A small masked image model, trained from scratch.
Data: trained on capsule endoscopy frames (Kvasir-Capsule), 42238 training examples, 7.4 epochs.
Rows from block 3 of the encoder of a small masked image model, named by matrix and row number. Rows with one number within an expert belong to one neuron, the router's apart. Each number is 200 + 30 x the weight over its row's rms, rounded and kept within 0 to 999. All counts start at 0.
Before each expert's rows are labels from the 100 images, of 14976, where the router gives the expert most weight on average: "peak at" is the part of the image that holds the peak. Only what is clearly more common there than usual is listed. The data: capsule endoscopy frames (Kvasir-Capsule).
# router: router (encoder.blocks.3.mlp.router.weight, 4x384, trained with AdamW), inputs 0-95
# up: expert up (encoder.blocks.3.mlp.up, 4x768x384), inputs 0-95
# down: expert down (encoder.blocks.3.mlp.down, 4x384x768, transposed), outputs 0-95

# expert 0
peak at: top right; middle right
router.0,240,139,180,220,272,240,209,220,210,184,208,254,235,186,228,213,175,207,191,275,197,251,236,224,139,244,195,184,203,205,243,200,194,198,226,184,187,208,226,178,202,218,193,176,275,193,259,218,206,196,165,226,167,223,165,145,199,230,136,207,187,183,193,191,264,231,202,169,284,184,220,198,254,158,244,193,208,209,225,223,201,197,220,158,218,145,182,182,182,184,201,180,231,179,163,153
up.4,183,217,245,222,187,181,170,172,168,211,179,173,272,170,214,205,184,193,199,213,185,157,233,205,207,216,273,224,193,220,175,198,193,193,309,211,213,240,203,231,173,203,185,234,204,160,235,215,148,162,207,182,175,179,153,228,219,251,169,198,182,130,247,186,189,151,201,179,174,191,230,178,159,189,183,190,181,181,196,221,218,163,217,120,247,162,177,212,198,194,190,174,157,240,193,230
down.4,227,161,176,198,182,208,239,205,253,179,173,223,198,174,207,176,209,221,192,194,166,307,182,187,213,148,217,232,251,170,208,232,233,180,152,210,173,175,183,150,249,192,243,187,173,208,184,143,190,163,170,197,178,184,187,182,108,150,155,195,224,172,186,189,207,237,146,241,187,215,158,147,169,245,182,242,192,142,203,204,151,169,216,275,223,250,233,173,232,159,172,204,180,235,190,215
up.5,203,199,211,211,153,217,203,212,156,181,237,242,202,201,230,158,236,231,195,203,245,200,206,173,239,248,231,229,175,179,179,188,191,265,164,181,191,150,217,232,218,214,210,225,241,156,206,209,149,165,204,211,205,171,162,169,206,172,227,242,247,160,206,189,242,200,249,218,213,191,246,197,271,236,168,249,197,207,206,190,161,216,177,264,199,213,125,249,153,182,215,268,184,231,110,171
down.5,153,204,205,148,265,150,197,191,155,178,173,132,191,191,141,213,222,192,233,189,151,185,257,177,191,194,193,177,244,166,205,201,214,141,207,241,170,192,137,212,201,175,231,140,131,211,212,193,226,252,216,219,142,185,178,207,232,179,154,160,168,185,145,219,225,199,166,171,205,203,158,193,159,195,190,164,212,225,195,214,238,229,232,156,212,203,217,215,252,183,198,222,238,231,197,195
up.6,205,178,263,194,152,198,163,266,240,188,207,239,249,166,180,199,223,189,179,233,215,203,206,176,205,203,168,197,207,227,191,259,223,182,224,189,248,177,156,207,175,197,254,275,260,169,220,195,199,173,257,113,240,195,204,229,175,231,195,137,194,195,205,170,171,198,182,203,158,180,179,218,187,253,183,207,240,153,221,231,165,148,202,254,183,198,235,188,233,233,184,211,129,198,233,187
down.6,171,194,161,257,214,144,257,190,186,202,186,195,185,187,213,231,218,218,238,202,221,156,163,209,238,157,235,167,185,149,196,199,191,212,165,197,183,203,214,193,190,242,142,169,165,205,136,246,186,218,209,194,155,228,222,193,211,181,206,186,200,197,183,214,177,177,211,241,181,236,244,220,149,159,208,187,184,221,169,227,227,214,180,170,253,235,147,197,163,197,251,187,206,217,250,214
up.7,166,146,160,184,166,211,221,212,244,210,262,170,204,194,205,219,170,150,197,226,198,245,174,186,244,255,185,190,164,274,190,154,222,248,235,166,176,178,206,181,218,184,192,161,159,236,182,210,238,159,258,236,179,196,183,158,206,174,223,220,231,195,163,164,210,203,189,178,203,224,238,167,224,216,175,204,234,204,205,156,173,264,239,223,210,185,177,194,240,186,207,237,255,208,203,171
down.7,164,234,227,232,194,207,228,186,145,235,211,212,190,164,162,170,166,223,185,199,238,251,229,213,183,227,220,170,264,204,205,234,185,192,203,233,200,211,188,195,194,240,214,194,243,163,238,241,161,205,173,230,224,220,132,217,229,247,199,158,173,165,185,226,201,185,164,196,249,186,162,172,242,153,176,182,142,153,193,247,227,175,173,205,154,201,179,233,217,206,215,205,219,196,194,169
up.8,186,279,232,135,158,148,158,239,185,237,195,269,195,152,255,196,207,209,236,205,251,160,172,223,175,229,173,233,193,192,195,240,235,175,232,181,227,221,204,233,197,203,175,207,247,210,182,189,125,225,234,244,158,163,231,211,202,157,204,192,200,190,203,193,224,190,188,158,213,154,233,229,210,222,175,168,200,174,249,127,183,237,276,190,172,191,206,171,259,217,230,189,192,170,162,140
down.8,178,138,192,245,255,189,219,192,159,206,174,182,200,155,185,204,228,228,169,176,155,154,212,224,241,216,132,235,216,218,198,199,226,168,215,194,211,151,236,188,201,194,182,217,182,165,210,192,240,218,248,167,223,254,225,211,169,205,153,220,210,223,149,242,177,195,220,233,230,297,168,224,217,170,271,231,251,222,218,260,146,187,215,161,244,162,188,221,168,206,181,217,205,197,178,208
up.9,246,200,189,256,201,233,219,166,159,198,176,158,222,154,209,222,196,247,167,240,186,254,235,232,187,164,230,213,235,191,205,248,207,230,159,174,220,151,233,232,202,133,236,274,145,211,225,179,180,202,237,170,139,245,261,176,187,174,178,216,180,195,210,227,252,183,195,195,187,221,189,224,207,208,207,156,251,188,210,164,176,220,228,231,251,173,163,207,185,216,216,155,174,246,177,227
down.9,175,245,239,177,211,215,164,152,151,205,230,220,208,179,179,187,179,138,248,159,215,183,160,173,178,186,154,239,209,175,181,208,198,185,163,218,201,187,247,161,193,219,167,197,208,180,120,216,248,186,173,175,251,190,203,238,214,155,201,193,229,202,249,226,137,201,184,209,186,195,224,205,163,196,224,201,198,194,215,208,239,226,208,192,154,226,219,214,190,184,228,188,185,197,227,236
up.10,242,196,190,155,222,166,225,199,241,171,180,203,213,211,126,208,214,174,203,164,231,171,198,194,224,199,168,225,232,230,239,171,217,211,260,221,194,234,219,233,211,200,187,234,200,205,191,183,193,253,199,179,157,237,254,235,186,253,203,177,188,215,151,202,205,173,128,210,163,183,161,219,246,152,188,145,198,271,184,177,210,208,255,191,194,222,240,248,198,206,233,194,186,193,195,195
down.10,163,218,183,197,161,229,192,205,172,186,197,233,123,185,229,198,139,233,277,202,200,247,225,167,172,154,208,208,208,195,215,254,205,204,209,194,177,194,188,140,173,222,181,172,174,229,224,163,221,220,166,160,269,196,153,227,235,221,178,193,194,214,249,201,168,237,218,187,159,215,260,223,173,175,239,250,235,168,248,138,220,151,193,158,242,183,197,232,199,186,169,175,173,193,197,206
up.11,259,205,197,234,236,198,221,208,206,202,254,202,228,187,206,200,231,209,227,188,163,221,184,187,211,231,200,186,173,208,234,192,195,220,216,149,241,200,273,242,167,183,195,211,235,201,226,188,226,177,239,185,150,220,214,186,230,254,255,227,256,167,247,210,267,237,230,250,171,151,174,223,126,164,204,227,231,241,218,195,218,191,142,213,196,243,166,186,195,170,209,222,249,241,164,225
down.11,182,148,175,169,209,221,235,207,226,185,251,168,170,170,206,203,199,189,224,193,206,205,178,243,223,226,185,168,205,162,264,240,177,225,237,206,145,187,129,176,250,175,190,193,158,187,193,244,185,210,240,217,167,201,203,210,197,256,126,241,206,235,184,228,230,217,200,148,193,271,217,169,182,195,188,228,164,213,210,131,214,164,206,159,224,145,244,196,162,202,202,188,182,230,215,164
up.12,222,256,191,146,166,182,205,210,187,221,188,175,212,234,178,202,180,205,215,208,156,203,237,192,217,130,221,180,200,253,167,114,156,171,182,201,213,236,201,179,212,186,220,213,214,169,159,208,204,219,172,202,182,217,205,270,168,188,227,189,191,169,158,172,159,209,148,199,164,177,207,226,206,217,220,218,201,173,220,138,137,227,189,185,190,172,248,171,168,186,177,157,182,199,199,190
down.12,224,209,226,209,219,159,198,206,218,201,190,222,203,203,264,211,181,185,202,164,231,185,207,290,177,148,223,217,211,207,218,181,234,186,225,199,188,192,236,211,233,224,157,193,205,243,211,187,178,190,211,215,103,203,228,156,173,173,196,236,185,273,273,178,223,183,223,234,203,190,150,182,176,236,231,224,165,198,203,219,177,149,174,203,222,123,202,181,254,224,174,190,197,245,258,182
up.13,194,154,235,161,207,235,214,216,201,190,191,182,191,156,172,266,234,179,219,199,183,207,198,186,257,194,202,183,169,185,197,189,197,202,164,192,233,207,142,264,153,211,218,214,220,212,166,194,231,238,166,162,223,174,229,231,200,197,173,247,140,277,157,246,203,171,175,196,182,228,147,167,238,240,169,217,155,155,208,156,194,203,238,263,156,185,216,232,256,137,206,134,166,236,267,225
down.13,228,133,168,161,197,180,212,204,211,156,251,212,151,198,239,234,166,220,258,221,224,195,249,182,165,221,187,185,196,157,229,227,215,203,194,183,142,191,232,216,201,201,184,231,256,231,243,224,178,217,223,226,195,232,145,231,196,287,197,164,186,156,218,183,270,242,255,217,181,247,216,218,243,182,207,207,254,222,211,264,168,212,192,197,228,230,161,212,151,204,220,169,201,177,151,193
up.14,167,202,230,210,221,180,230,222,221,228,168,191,247,160,232,141,278,163,194,183,242,164,226,249,182,193,189,176,191,156,200,176,208,170,212,183,235,189,142,167,219,221,189,244,197,160,185,253,182,229,235,160,183,159,200,189,191,256,214,211,211,217,247,173,209,163,200,228,170,174,198,194,136,217,189,206,230,149,239,199,184,197,195,159,216,205,258,177,177,212,187,177,166,213,211,214
down.14,201,209,205,152,266,221,242,224,195,174,242,233,180,172,212,175,221,218,209,183,188,180,240,207,157,146,184,221,187,231,211,142,209,179,192,178,158,193,181,178,180,174,195,190,222,183,272,174,154,237,235,204,229,164,191,186,144,229,182,249,158,166,239,180,214,207,243,186,191,203,237,209,254,216,188,204,184,209,190,166,196,224,197,209,190,217,249,223,230,170,211,165,162,170,116,207

# expert 2
peak at: bottom right
router.2,126,239,145,192,180,191,178,207,236,176,207,191,205,169,177,225,189,201,197,174,188,237,172,156,224,171,187,232,222,207,194,212,237,230,205,250,216,218,167,173,228,231,201,208,73,187,220,221,220,167,219,162,207,158,206,252,203,201,219,195,185,198,175,166,179,191,176,176,170,233,205,195,81,256,187,181,200,242,163,223,198,182,167,185,189,203,216,243,284,208,185,190,175,196,192,234
up.4,236,202,164,139,211,174,249,230,222,161,215,205,235,189,215,234,150,195,237,135,191,207,232,250,243,223,183,213,183,234,246,241,229,200,241,181,201,201,247,220,166,269,194,218,257,150,192,201,219,181,200,163,213,187,254,231,171,192,216,155,181,230,193,182,210,212,274,167,147,213,192,234,165,229,215,163,224,202,214,188,190,187,231,238,152,164,226,160,215,171,222,231,186,185,199,189
down.4,214,167,264,206,222,254,114,212,209,186,234,178,153,179,196,170,211,211,231,222,231,226,237,213,185,205,176,161,219,198,201,175,191,184,172,204,130,222,207,186,256,209,223,229,143,213,178,192,219,178,140,191,174,209,219,197,170,191,234,209,202,186,221,234,208,162,185,229,196,228,218,242,204,179,179,260,191,184,209,200,195,140,189,214,139,220,190,154,169,217,184,204,171,155,177,190
up.5,174,204,205,207,246,213,255,206,226,215,222,166,200,216,248,170,170,214,218,201,198,213,218,219,174,223,233,182,162,220,290,176,218,221,253,171,184,147,197,204,175,167,265,186,235,176,225,171,147,231,221,166,188,166,228,164,201,212,173,225,240,203,203,188,232,154,183,198,158,194,171,203,244,227,173,223,191,204,234,177,199,216,197,217,181,249,205,221,205,139,144,184,199,151,195,170
down.5,207,182,159,165,217,193,137,223,204,206,171,218,187,226,168,190,205,155,181,258,229,187,182,264,247,179,219,186,244,224,211,246,210,222,208,173,222,162,260,158,187,212,186,183,233,197,224,195,217,251,167,222,204,219,201,225,228,174,220,206,176,192,210,239,154,239,193,232,191,273,170,220,193,176,173,194,191,233,191,151,255,140,241,246,155,230,236,171,231,200,235,123,188,202,232,196
up.6,146,207,196,198,203,155,241,171,204,216,239,163,193,185,198,179,167,161,154,193,270,160,168,214,229,229,215,207,172,212,260,222,191,172,163,161,218,162,274,159,203,197,249,204,217,195,190,189,212,228,198,159,192,142,227,199,210,187,257,234,181,208,186,171,202,191,172,244,196,198,206,195,151,211,252,288,215,167,207,206,203,200,230,199,254,169,145,180,226,92,205,209,194,194,188,183
down.6,196,226,194,192,208,242,181,193,194,202,207,198,213,213,187,182,214,251,200,171,200,205,205,153,154,130,227,231,244,250,193,219,264,259,197,215,205,187,190,207,183,201,210,168,234,222,169,158,200,270,195,205,270,188,183,147,215,232,140,209,198,251,214,144,216,164,178,201,205,246,201,211,202,221,168,264,152,177,194,235,195,168,206,197,163,201,239,165,210,196,182,211,193,213,240,207
up.7,202,209,171,197,165,177,230,182,221,203,192,233,233,177,159,212,201,228,203,212,202,230,161,172,216,221,177,278,210,241,182,221,188,232,205,207,200,244,197,205,204,234,199,164,139,189,183,195,185,213,212,175,193,211,239,216,154,219,171,178,168,214,226,209,156,177,188,205,175,194,194,224,172,237,208,146,207,252,178,214,207,140,220,173,188,213,219,227,228,180,205,143,224,179,184,218
down.7,254,201,207,211,221,204,185,218,194,206,206,197,233,212,209,221,192,227,210,165,193,148,182,245,144,200,200,185,226,213,213,200,228,167,193,181,196,229,233,117,216,191,205,218,193,175,223,224,219,265,207,190,176,194,246,162,210,212,197,191,171,182,185,190,241,224,185,258,267,187,202,199,223,124,227,208,168,169,203,161,212,188,143,236,158,208,159,224,195,209,146,158,194,224,231,204
up.8,188,228,232,177,245,226,143,220,239,221,237,185,217,234,212,210,243,146,197,198,175,254,138,220,197,159,216,198,176,196,203,233,209,259,197,202,168,206,154,179,182,239,147,236,162,213,165,192,200,228,186,162,196,220,190,214,246,175,213,197,213,250,179,193,239,140,164,254,227,196,178,228,133,182,197,203,172,192,165,183,176,203,162,228,203,207,183,241,280,162,223,228,210,197,235,166
down.8,220,197,214,167,223,180,219,209,205,232,170,185,225,229,212,155,152,216,214,221,227,169,229,156,198,227,174,173,236,222,158,261,215,175,170,195,222,188,218,245,140,190,212,204,213,255,170,173,186,181,174,175,170,172,170,217,204,263,222,183,215,176,181,208,256,207,211,202,185,236,171,248,172,166,236,214,146,171,199,191,206,251,262,195,175,188,202,162,166,209,152,174,195,156,181,195
up.9,187,179,205,185,179,184,204,185,196,171,180,149,184,178,238,193,255,178,192,209,201,277,200,173,183,194,154,150,191,233,203,132,247,166,176,197,227,147,167,209,213,188,172,197,258,203,155,218,157,135,242,228,247,181,202,202,187,157,221,226,289,208,210,209,198,206,231,221,162,171,204,208,199,196,182,191,168,194,244,193,205,230,210,197,190,215,182,187,146,149,145,220,197,216,201,244
down.9,144,182,172,230,155,158,188,150,251,119,192,237,168,185,204,180,187,178,230,227,252,203,130,173,228,136,230,258,213,185,212,163,191,255,212,273,186,161,173,161,240,232,235,153,186,180,228,222,209,164,188,194,211,200,212,235,163,206,215,144,146,163,156,188,205,201,229,228,188,219,190,192,241,195,230,219,260,233,185,223,185,159,190,201,200,182,214,218,213,223,244,121,227,200,265,241
up.10,166,241,252,242,187,180,225,203,246,219,199,233,193,214,190,152,216,153,219,177,172,252,186,179,216,201,255,249,211,219,187,205,215,230,183,177,214,171,227,153,163,212,183,252,217,158,200,196,179,192,220,235,211,167,198,155,152,147,192,204,150,156,220,182,220,175,160,141,208,189,191,194,232,166,195,223,159,231,155,193,171,236,237,140,202,226,154,202,190,192,176,188,189,186,129,235
down.10,177,202,167,165,148,230,214,174,210,171,201,189,183,200,199,241,170,214,203,209,196,215,202,196,111,172,203,228,243,234,189,177,182,220,243,241,163,200,212,214,242,176,220,238,163,141,219,213,247,166,216,185,199,236,183,219,219,190,189,192,246,141,183,197,218,203,193,217,195,176,188,191,196,225,159,184,170,246,194,219,197,209,69,238,185,152,168,169,229,186,232,223,230,243,274,196
up.11,133,205,148,206,178,195,196,201,187,193,157,204,185,212,211,172,193,218,133,178,208,173,208,213,190,221,173,208,233,123,211,179,188,191,265,180,172,178,286,219,203,193,191,211,128,161,243,161,202,236,253,153,199,131,235,239,206,211,156,234,253,208,200,177,160,164,212,221,150,183,233,168,227,213,246,211,184,195,224,190,220,239,210,181,162,217,236,247,202,225,198,193,178,150,217,195
down.11,221,204,167,190,197,220,200,242,244,247,182,208,201,145,210,225,225,211,210,170,204,222,205,195,172,193,226,152,171,220,183,214,150,183,182,190,187,188,181,230,173,169,200,222,186,178,203,228,227,240,214,219,233,226,191,119,203,169,244,182,236,221,155,206,170,177,145,220,146,200,129,218,179,212,195,214,188,177,207,194,150,143,202,179,207,231,234,148,179,201,186,172,188,196,183,225
up.12,173,245,191,229,193,236,216,186,194,172,205,239,170,198,167,164,234,204,205,195,202,209,224,236,153,220,182,246,155,197,189,230,205,157,223,235,218,240,187,214,250,173,175,193,158,179,250,172,177,214,241,177,222,177,212,202,214,208,233,232,222,215,219,197,188,230,192,242,251,214,196,213,144,268,155,160,214,236,202,235,165,214,202,198,256,170,218,197,307,166,209,225,183,185,190,237
down.12,235,220,233,220,184,181,174,217,199,210,152,190,210,157,211,225,118,206,155,187,215,222,191,213,197,167,204,146,221,201,226,211,188,167,249,149,191,140,177,219,212,203,214,225,180,205,193,227,207,150,170,233,161,216,215,193,188,207,254,200,212,185,196,181,205,212,236,249,185,229,199,191,277,129,214,207,193,168,205,161,202,190,191,235,218,229,217,246,208,165,102,122,206,171,243,224
up.13,261,228,179,229,166,210,178,166,242,226,234,171,144,152,219,209,190,184,182,170,202,185,216,186,224,246,202,275,225,212,193,208,209,190,217,217,240,212,229,202,228,226,243,211,222,207,162,258,217,146,199,202,168,164,168,199,202,182,195,150,156,141,219,219,233,174,232,165,151,173,202,182,190,237,157,180,185,168,185,238,203,233,226,175,185,173,207,181,221,300,181,168,133,208,201,234
down.13,182,206,200,177,205,162,203,202,238,197,231,190,217,152,244,191,215,143,215,240,220,216,161,182,185,177,209,163,228,152,164,191,182,206,252,182,211,213,177,202,218,198,177,155,170,180,260,169,200,219,191,253,201,247,215,135,234,192,246,225,209,199,169,252,229,173,217,184,221,164,221,178,213,208,187,210,160,215,203,246,216,225,190,194,160,181,180,173,154,183,246,289,254,212,186,207
up.14,224,219,222,163,164,216,216,221,179,215,188,197,190,192,200,221,202,126,164,250,165,221,223,236,247,226,120,160,239,196,189,195,196,198,180,222,261,194,180,179,261,205,222,191,214,219,144,221,217,242,175,185,179,214,213,214,257,220,252,188,171,218,224,224,245,224,238,191,190,181,209,212,172,256,193,181,191,193,224,181,220,222,234,249,173,217,205,243,239,232,190,193,196,180,230,203
down.14,250,267,162,161,232,198,242,224,164,217,194,190,219,223,247,216,166,206,193,221,242,202,238,178,233,272,217,175,187,187,210,185,241,220,198,194,224,198,243,175,176,159,193,226,206,165,219,190,161,157,247,188,192,175,187,237,183,185,216,220,178,264,189,210,160,202,151,168,242,279,222,231,198,153,199,165,214,197,190,181,194,192,215,244,182,189,195,194,179,184,174,240,218,249,211,186

# expert 1
peak at: top left
router.1,214,241,204,215,112,166,196,189,215,215,175,151,172,222,215,189,187,229,208,199,167,134,219,234,228,192,235,205,208,215,144,200,196,199,143,203,201,201,190,209,148,190,179,189,221,199,131,197,216,217,185,178,235,271,183,188,223,217,251,171,190,191,222,183,169,181,211,256,150,191,197,223,251,203,95,243,171,125,222,178,203,212,247,270,155,277,184,193,121,237,186,182,204,181,246,223
up.4,240,211,221,256,264,194,221,186,201,172,217,185,220,193,188,248,213,166,175,157,219,242,224,196,221,203,192,209,194,253,190,234,152,198,192,221,209,226,209,152,205,140,223,218,280,194,150,212,171,141,152,200,219,205,223,178,204,215,161,222,202,183,214,205,207,212,187,195,187,209,225,186,195,219,224,193,245,206,236,176,200,188,208,217,245,155,213,185,210,235,195,178,256,187,188,150
down.4,190,130,201,219,236,190,237,152,179,212,226,242,190,187,209,222,166,167,199,182,182,197,281,189,246,219,207,188,227,267,236,193,242,210,206,208,167,191,180,237,178,195,218,237,224,183,222,218,260,189,173,203,200,214,204,226,185,179,215,175,186,192,212,171,168,207,180,219,249,195,158,291,220,228,226,187,195,173,248,161,215,168,232,192,174,285,250,187,211,228,223,185,141,219,204,181
up.5,202,188,212,188,194,212,178,238,258,203,236,232,229,201,213,152,217,155,192,181,188,143,189,203,202,196,221,178,206,174,194,202,217,172,179,183,191,236,226,184,185,192,205,211,180,185,205,172,147,157,206,190,205,200,147,157,200,148,231,215,241,258,244,234,205,184,221,180,209,198,194,179,182,207,190,165,171,171,200,154,182,209,228,221,151,223,184,226,175,221,176,195,204,201,199,251
down.5,207,220,248,232,183,196,212,121,227,208,187,173,195,186,238,285,179,243,218,196,161,244,173,216,223,223,162,220,193,222,257,219,139,168,216,242,222,236,150,222,179,218,201,215,198,155,219,186,250,223,173,220,163,183,226,169,156,205,219,220,213,214,187,198,215,178,229,206,224,213,163,280,200,232,176,160,210,147,230,179,235,201,239,176,151,214,260,165,189,210,236,166,191,190,160,170
up.6,253,237,160,199,230,256,204,170,192,213,200,173,173,238,218,215,184,223,211,210,218,247,176,179,209,204,149,180,173,215,212,193,237,201,219,155,188,222,194,180,194,187,161,198,215,189,197,194,202,211,155,162,154,166,188,222,182,210,178,199,149,168,205,209,162,204,244,191,166,94,150,233,199,224,209,200,223,203,202,163,207,171,218,240,178,228,188,179,235,276,178,136,165,198,242,241
down.6,162,172,185,215,204,228,221,198,153,229,180,199,232,158,197,182,170,166,115,161,210,183,225,198,143,251,213,207,219,184,189,198,200,191,216,185,173,173,211,204,170,227,157,255,195,196,284,210,172,184,257,240,225,166,193,158,190,204,209,201,222,202,198,211,189,249,182,226,258,211,213,213,256,248,245,177,204,98,292,193,160,168,225,199,164,180,171,218,171,206,193,240,225,164,170,167
up.7,213,228,186,183,155,181,234,189,224,206,182,203,147,229,225,144,141,196,208,205,245,155,179,235,187,189,179,206,201,190,199,230,207,144,256,206,227,223,197,239,241,199,188,162,210,205,199,191,166,191,157,146,181,230,208,204,235,214,202,156,207,227,206,133,178,196,214,197,110,190,226,218,245,223,234,267,125,210,232,172,169,196,248,195,165,266,180,208,221,273,204,234,156,173,239,216
down.7,188,228,203,203,185,204,160,135,171,175,204,207,224,196,210,281,195,202,235,139,210,251,278,212,191,277,172,170,235,217,186,244,194,256,171,187,182,201,149,112,162,233,199,181,213,196,195,163,209,152,142,269,220,206,205,231,145,142,217,157,202,191,211,185,218,245,157,192,231,141,196,243,182,217,215,216,250,225,168,219,192,175,236,178,212,185,245,168,193,182,145,229,244,197,206,169
up.8,167,207,237,179,258,246,188,168,236,180,196,167,227,186,181,185,170,215,154,159,248,247,194,235,212,204,182,238,169,208,227,192,190,180,208,174,169,224,185,166,198,208,226,211,155,143,221,186,246,208,236,221,204,171,191,228,166,236,226,209,182,177,183,208,141,207,229,206,149,197,162,226,200,209,160,149,218,227,221,224,231,164,216,203,188,162,186,222,153,238,239,233,192,208,195,218
down.8,249,192,168,206,167,199,212,235,184,218,165,231,159,204,207,224,228,170,212,191,173,200,175,154,211,230,206,244,256,223,177,179,161,207,163,165,202,150,210,261,201,173,192,156,181,128,164,247,164,264,210,200,212,230,219,129,163,209,202,152,258,192,114,180,204,163,176,228,213,254,210,216,205,234,178,182,263,219,210,188,182,208,221,208,154,205,188,203,201,190,159,196,187,221,166,201
up.9,215,185,226,199,217,210,124,189,228,161,183,121,179,225,133,232,183,203,205,194,155,238,220,165,245,197,181,188,199,201,217,183,178,194,222,186,216,218,182,207,216,224,186,157,205,145,157,235,260,222,212,247,213,196,204,239,173,194,207,253,196,210,187,182,189,204,264,217,178,143,161,215,242,208,226,218,198,113,223,215,215,187,168,177,155,228,180,200,140,182,238,161,259,228,250,221
down.9,222,150,193,192,208,230,256,203,181,245,172,217,199,200,255,176,216,167,181,175,201,158,241,168,159,235,200,263,225,157,109,178,244,252,231,242,149,233,208,211,194,162,190,222,236,174,179,188,195,208,221,175,215,179,126,194,160,201,248,196,204,169,190,190,228,198,165,226,194,238,231,201,174,258,196,150,213,208,214,175,175,182,180,247,213,270,155,183,194,236,214,225,167,144,192,177
up.10,191,162,195,161,181,195,220,196,229,204,118,210,187,217,222,202,193,217,218,213,228,149,218,204,177,207,181,179,180,169,176,178,250,188,190,201,222,204,245,167,205,232,232,218,168,233,199,188,205,190,192,224,172,261,214,206,226,212,240,215,166,218,232,190,229,207,201,177,180,165,136,184,224,233,210,215,219,202,213,100,148,230,278,218,218,215,183,137,194,168,216,156,215,144,223,156
down.10,172,135,173,247,210,236,158,192,208,212,224,164,200,175,258,214,186,217,222,175,176,194,191,208,188,226,197,161,159,207,246,174,223,170,204,181,246,202,171,172,206,178,224,160,257,240,200,216,196,217,251,174,198,117,200,220,244,214,189,202,198,182,220,205,246,187,155,192,186,201,184,205,233,140,244,237,180,168,211,215,251,158,185,178,208,152,214,184,203,176,193,162,218,200,174,231
up.11,164,197,241,191,199,228,255,234,240,150,206,217,169,227,193,151,221,238,223,225,245,202,230,186,192,170,226,204,199,208,212,187,231,167,206,202,166,228,189,168,244,201,201,202,180,209,242,177,212,170,139,214,197,205,172,243,182,219,208,208,194,157,214,209,165,252,238,117,183,127,179,198,182,171,216,179,229,170,228,154,201,187,256,250,170,203,177,230,197,230,153,169,228,172,162,186
down.11,233,234,175,237,157,169,127,196,192,161,188,218,184,184,248,230,221,169,207,211,194,158,185,230,156,223,209,211,143,205,176,204,250,222,232,155,224,199,185,180,224,203,192,172,199,209,193,227,236,191,218,193,225,216,130,113,230,150,244,214,204,216,216,195,208,229,226,204,218,193,187,220,203,232,157,175,201,194,229,213,213,210,206,232,198,188,183,152,208,174,182,213,189,188,200,209
up.12,188,231,204,169,247,153,202,260,197,209,156,217,230,185,232,216,160,149,240,232,204,223,196,192,187,202,202,226,183,250,187,139,187,200,187,203,210,168,232,217,212,196,159,245,271,162,145,195,283,159,227,186,232,138,186,202,165,209,201,235,149,186,197,141,199,245,175,172,180,223,221,202,237,192,196,187,231,222,147,234,221,136,205,158,213,175,178,215,209,136,172,179,242,190,177,206
down.12,158,202,191,178,247,179,185,206,194,190,175,256,214,209,217,182,156,253,194,224,160,217,215,199,180,160,242,175,247,158,140,219,213,239,191,156,199,223,166,210,205,190,205,190,200,170,195,234,176,201,251,241,195,181,220,218,247,161,186,201,200,132,197,214,226,257,251,120,201,203,230,193,189,193,173,177,185,149,204,158,178,212,219,178,173,196,201,210,193,227,197,217,192,213,245,207
up.13,194,198,203,254,194,200,155,173,178,231,172,183,236,247,213,174,189,256,226,253,244,163,242,171,159,211,186,214,195,195,240,243,183,135,198,233,230,169,199,205,192,184,164,154,215,220,207,189,191,214,217,251,175,193,223,184,147,197,198,241,217,228,233,179,239,224,222,182,225,182,201,135,183,187,194,204,209,176,182,168,208,184,180,189,209,221,202,195,193,238,210,187,169,246,199,191
down.13,189,163,209,191,207,169,191,192,226,250,193,238,233,221,253,213,209,174,196,163,213,194,182,258,184,181,174,218,222,178,192,230,263,190,235,199,199,151,211,212,247,205,189,224,165,230,182,196,175,216,227,135,154,194,196,134,194,202,223,192,209,271,168,226,179,250,201,200,227,186,174,200,179,236,221,215,181,186,196,250,182,223,219,234,166,195,143,212,215,204,167,196,211,203,182,139
up.14,229,172,198,220,156,187,186,236,228,207,177,207,183,220,205,181,209,216,185,238,219,227,173,150,172,165,146,173,199,219,181,189,139,211,188,215,178,211,225,194,181,233,218,192,204,176,198,176,213,152,199,186,156,212,175,218,167,176,184,229,179,183,161,171,154,215,207,158,178,174,227,211,224,220,174,182,180,199,258,194,223,111,243,145,180,193,182,206,270,217,197,171,241,185,228,228
down.14,196,199,226,184,177,211,216,157,209,189,171,168,217,224,219,174,193,162,187,201,195,213,212,229,224,274,194,221,155,196,147,169,222,196,202,190,153,227,220,174,222,212,207,145,251,228,173,215,260,241,144,212,151,199,177,232,199,185,230,201,212,250,208,226,219,214,182,163,173,221,250,231,155,239,215,224,202,169,204,203,228,241,203,239,166,193,251,178,205,219,157,191,165,216,223,199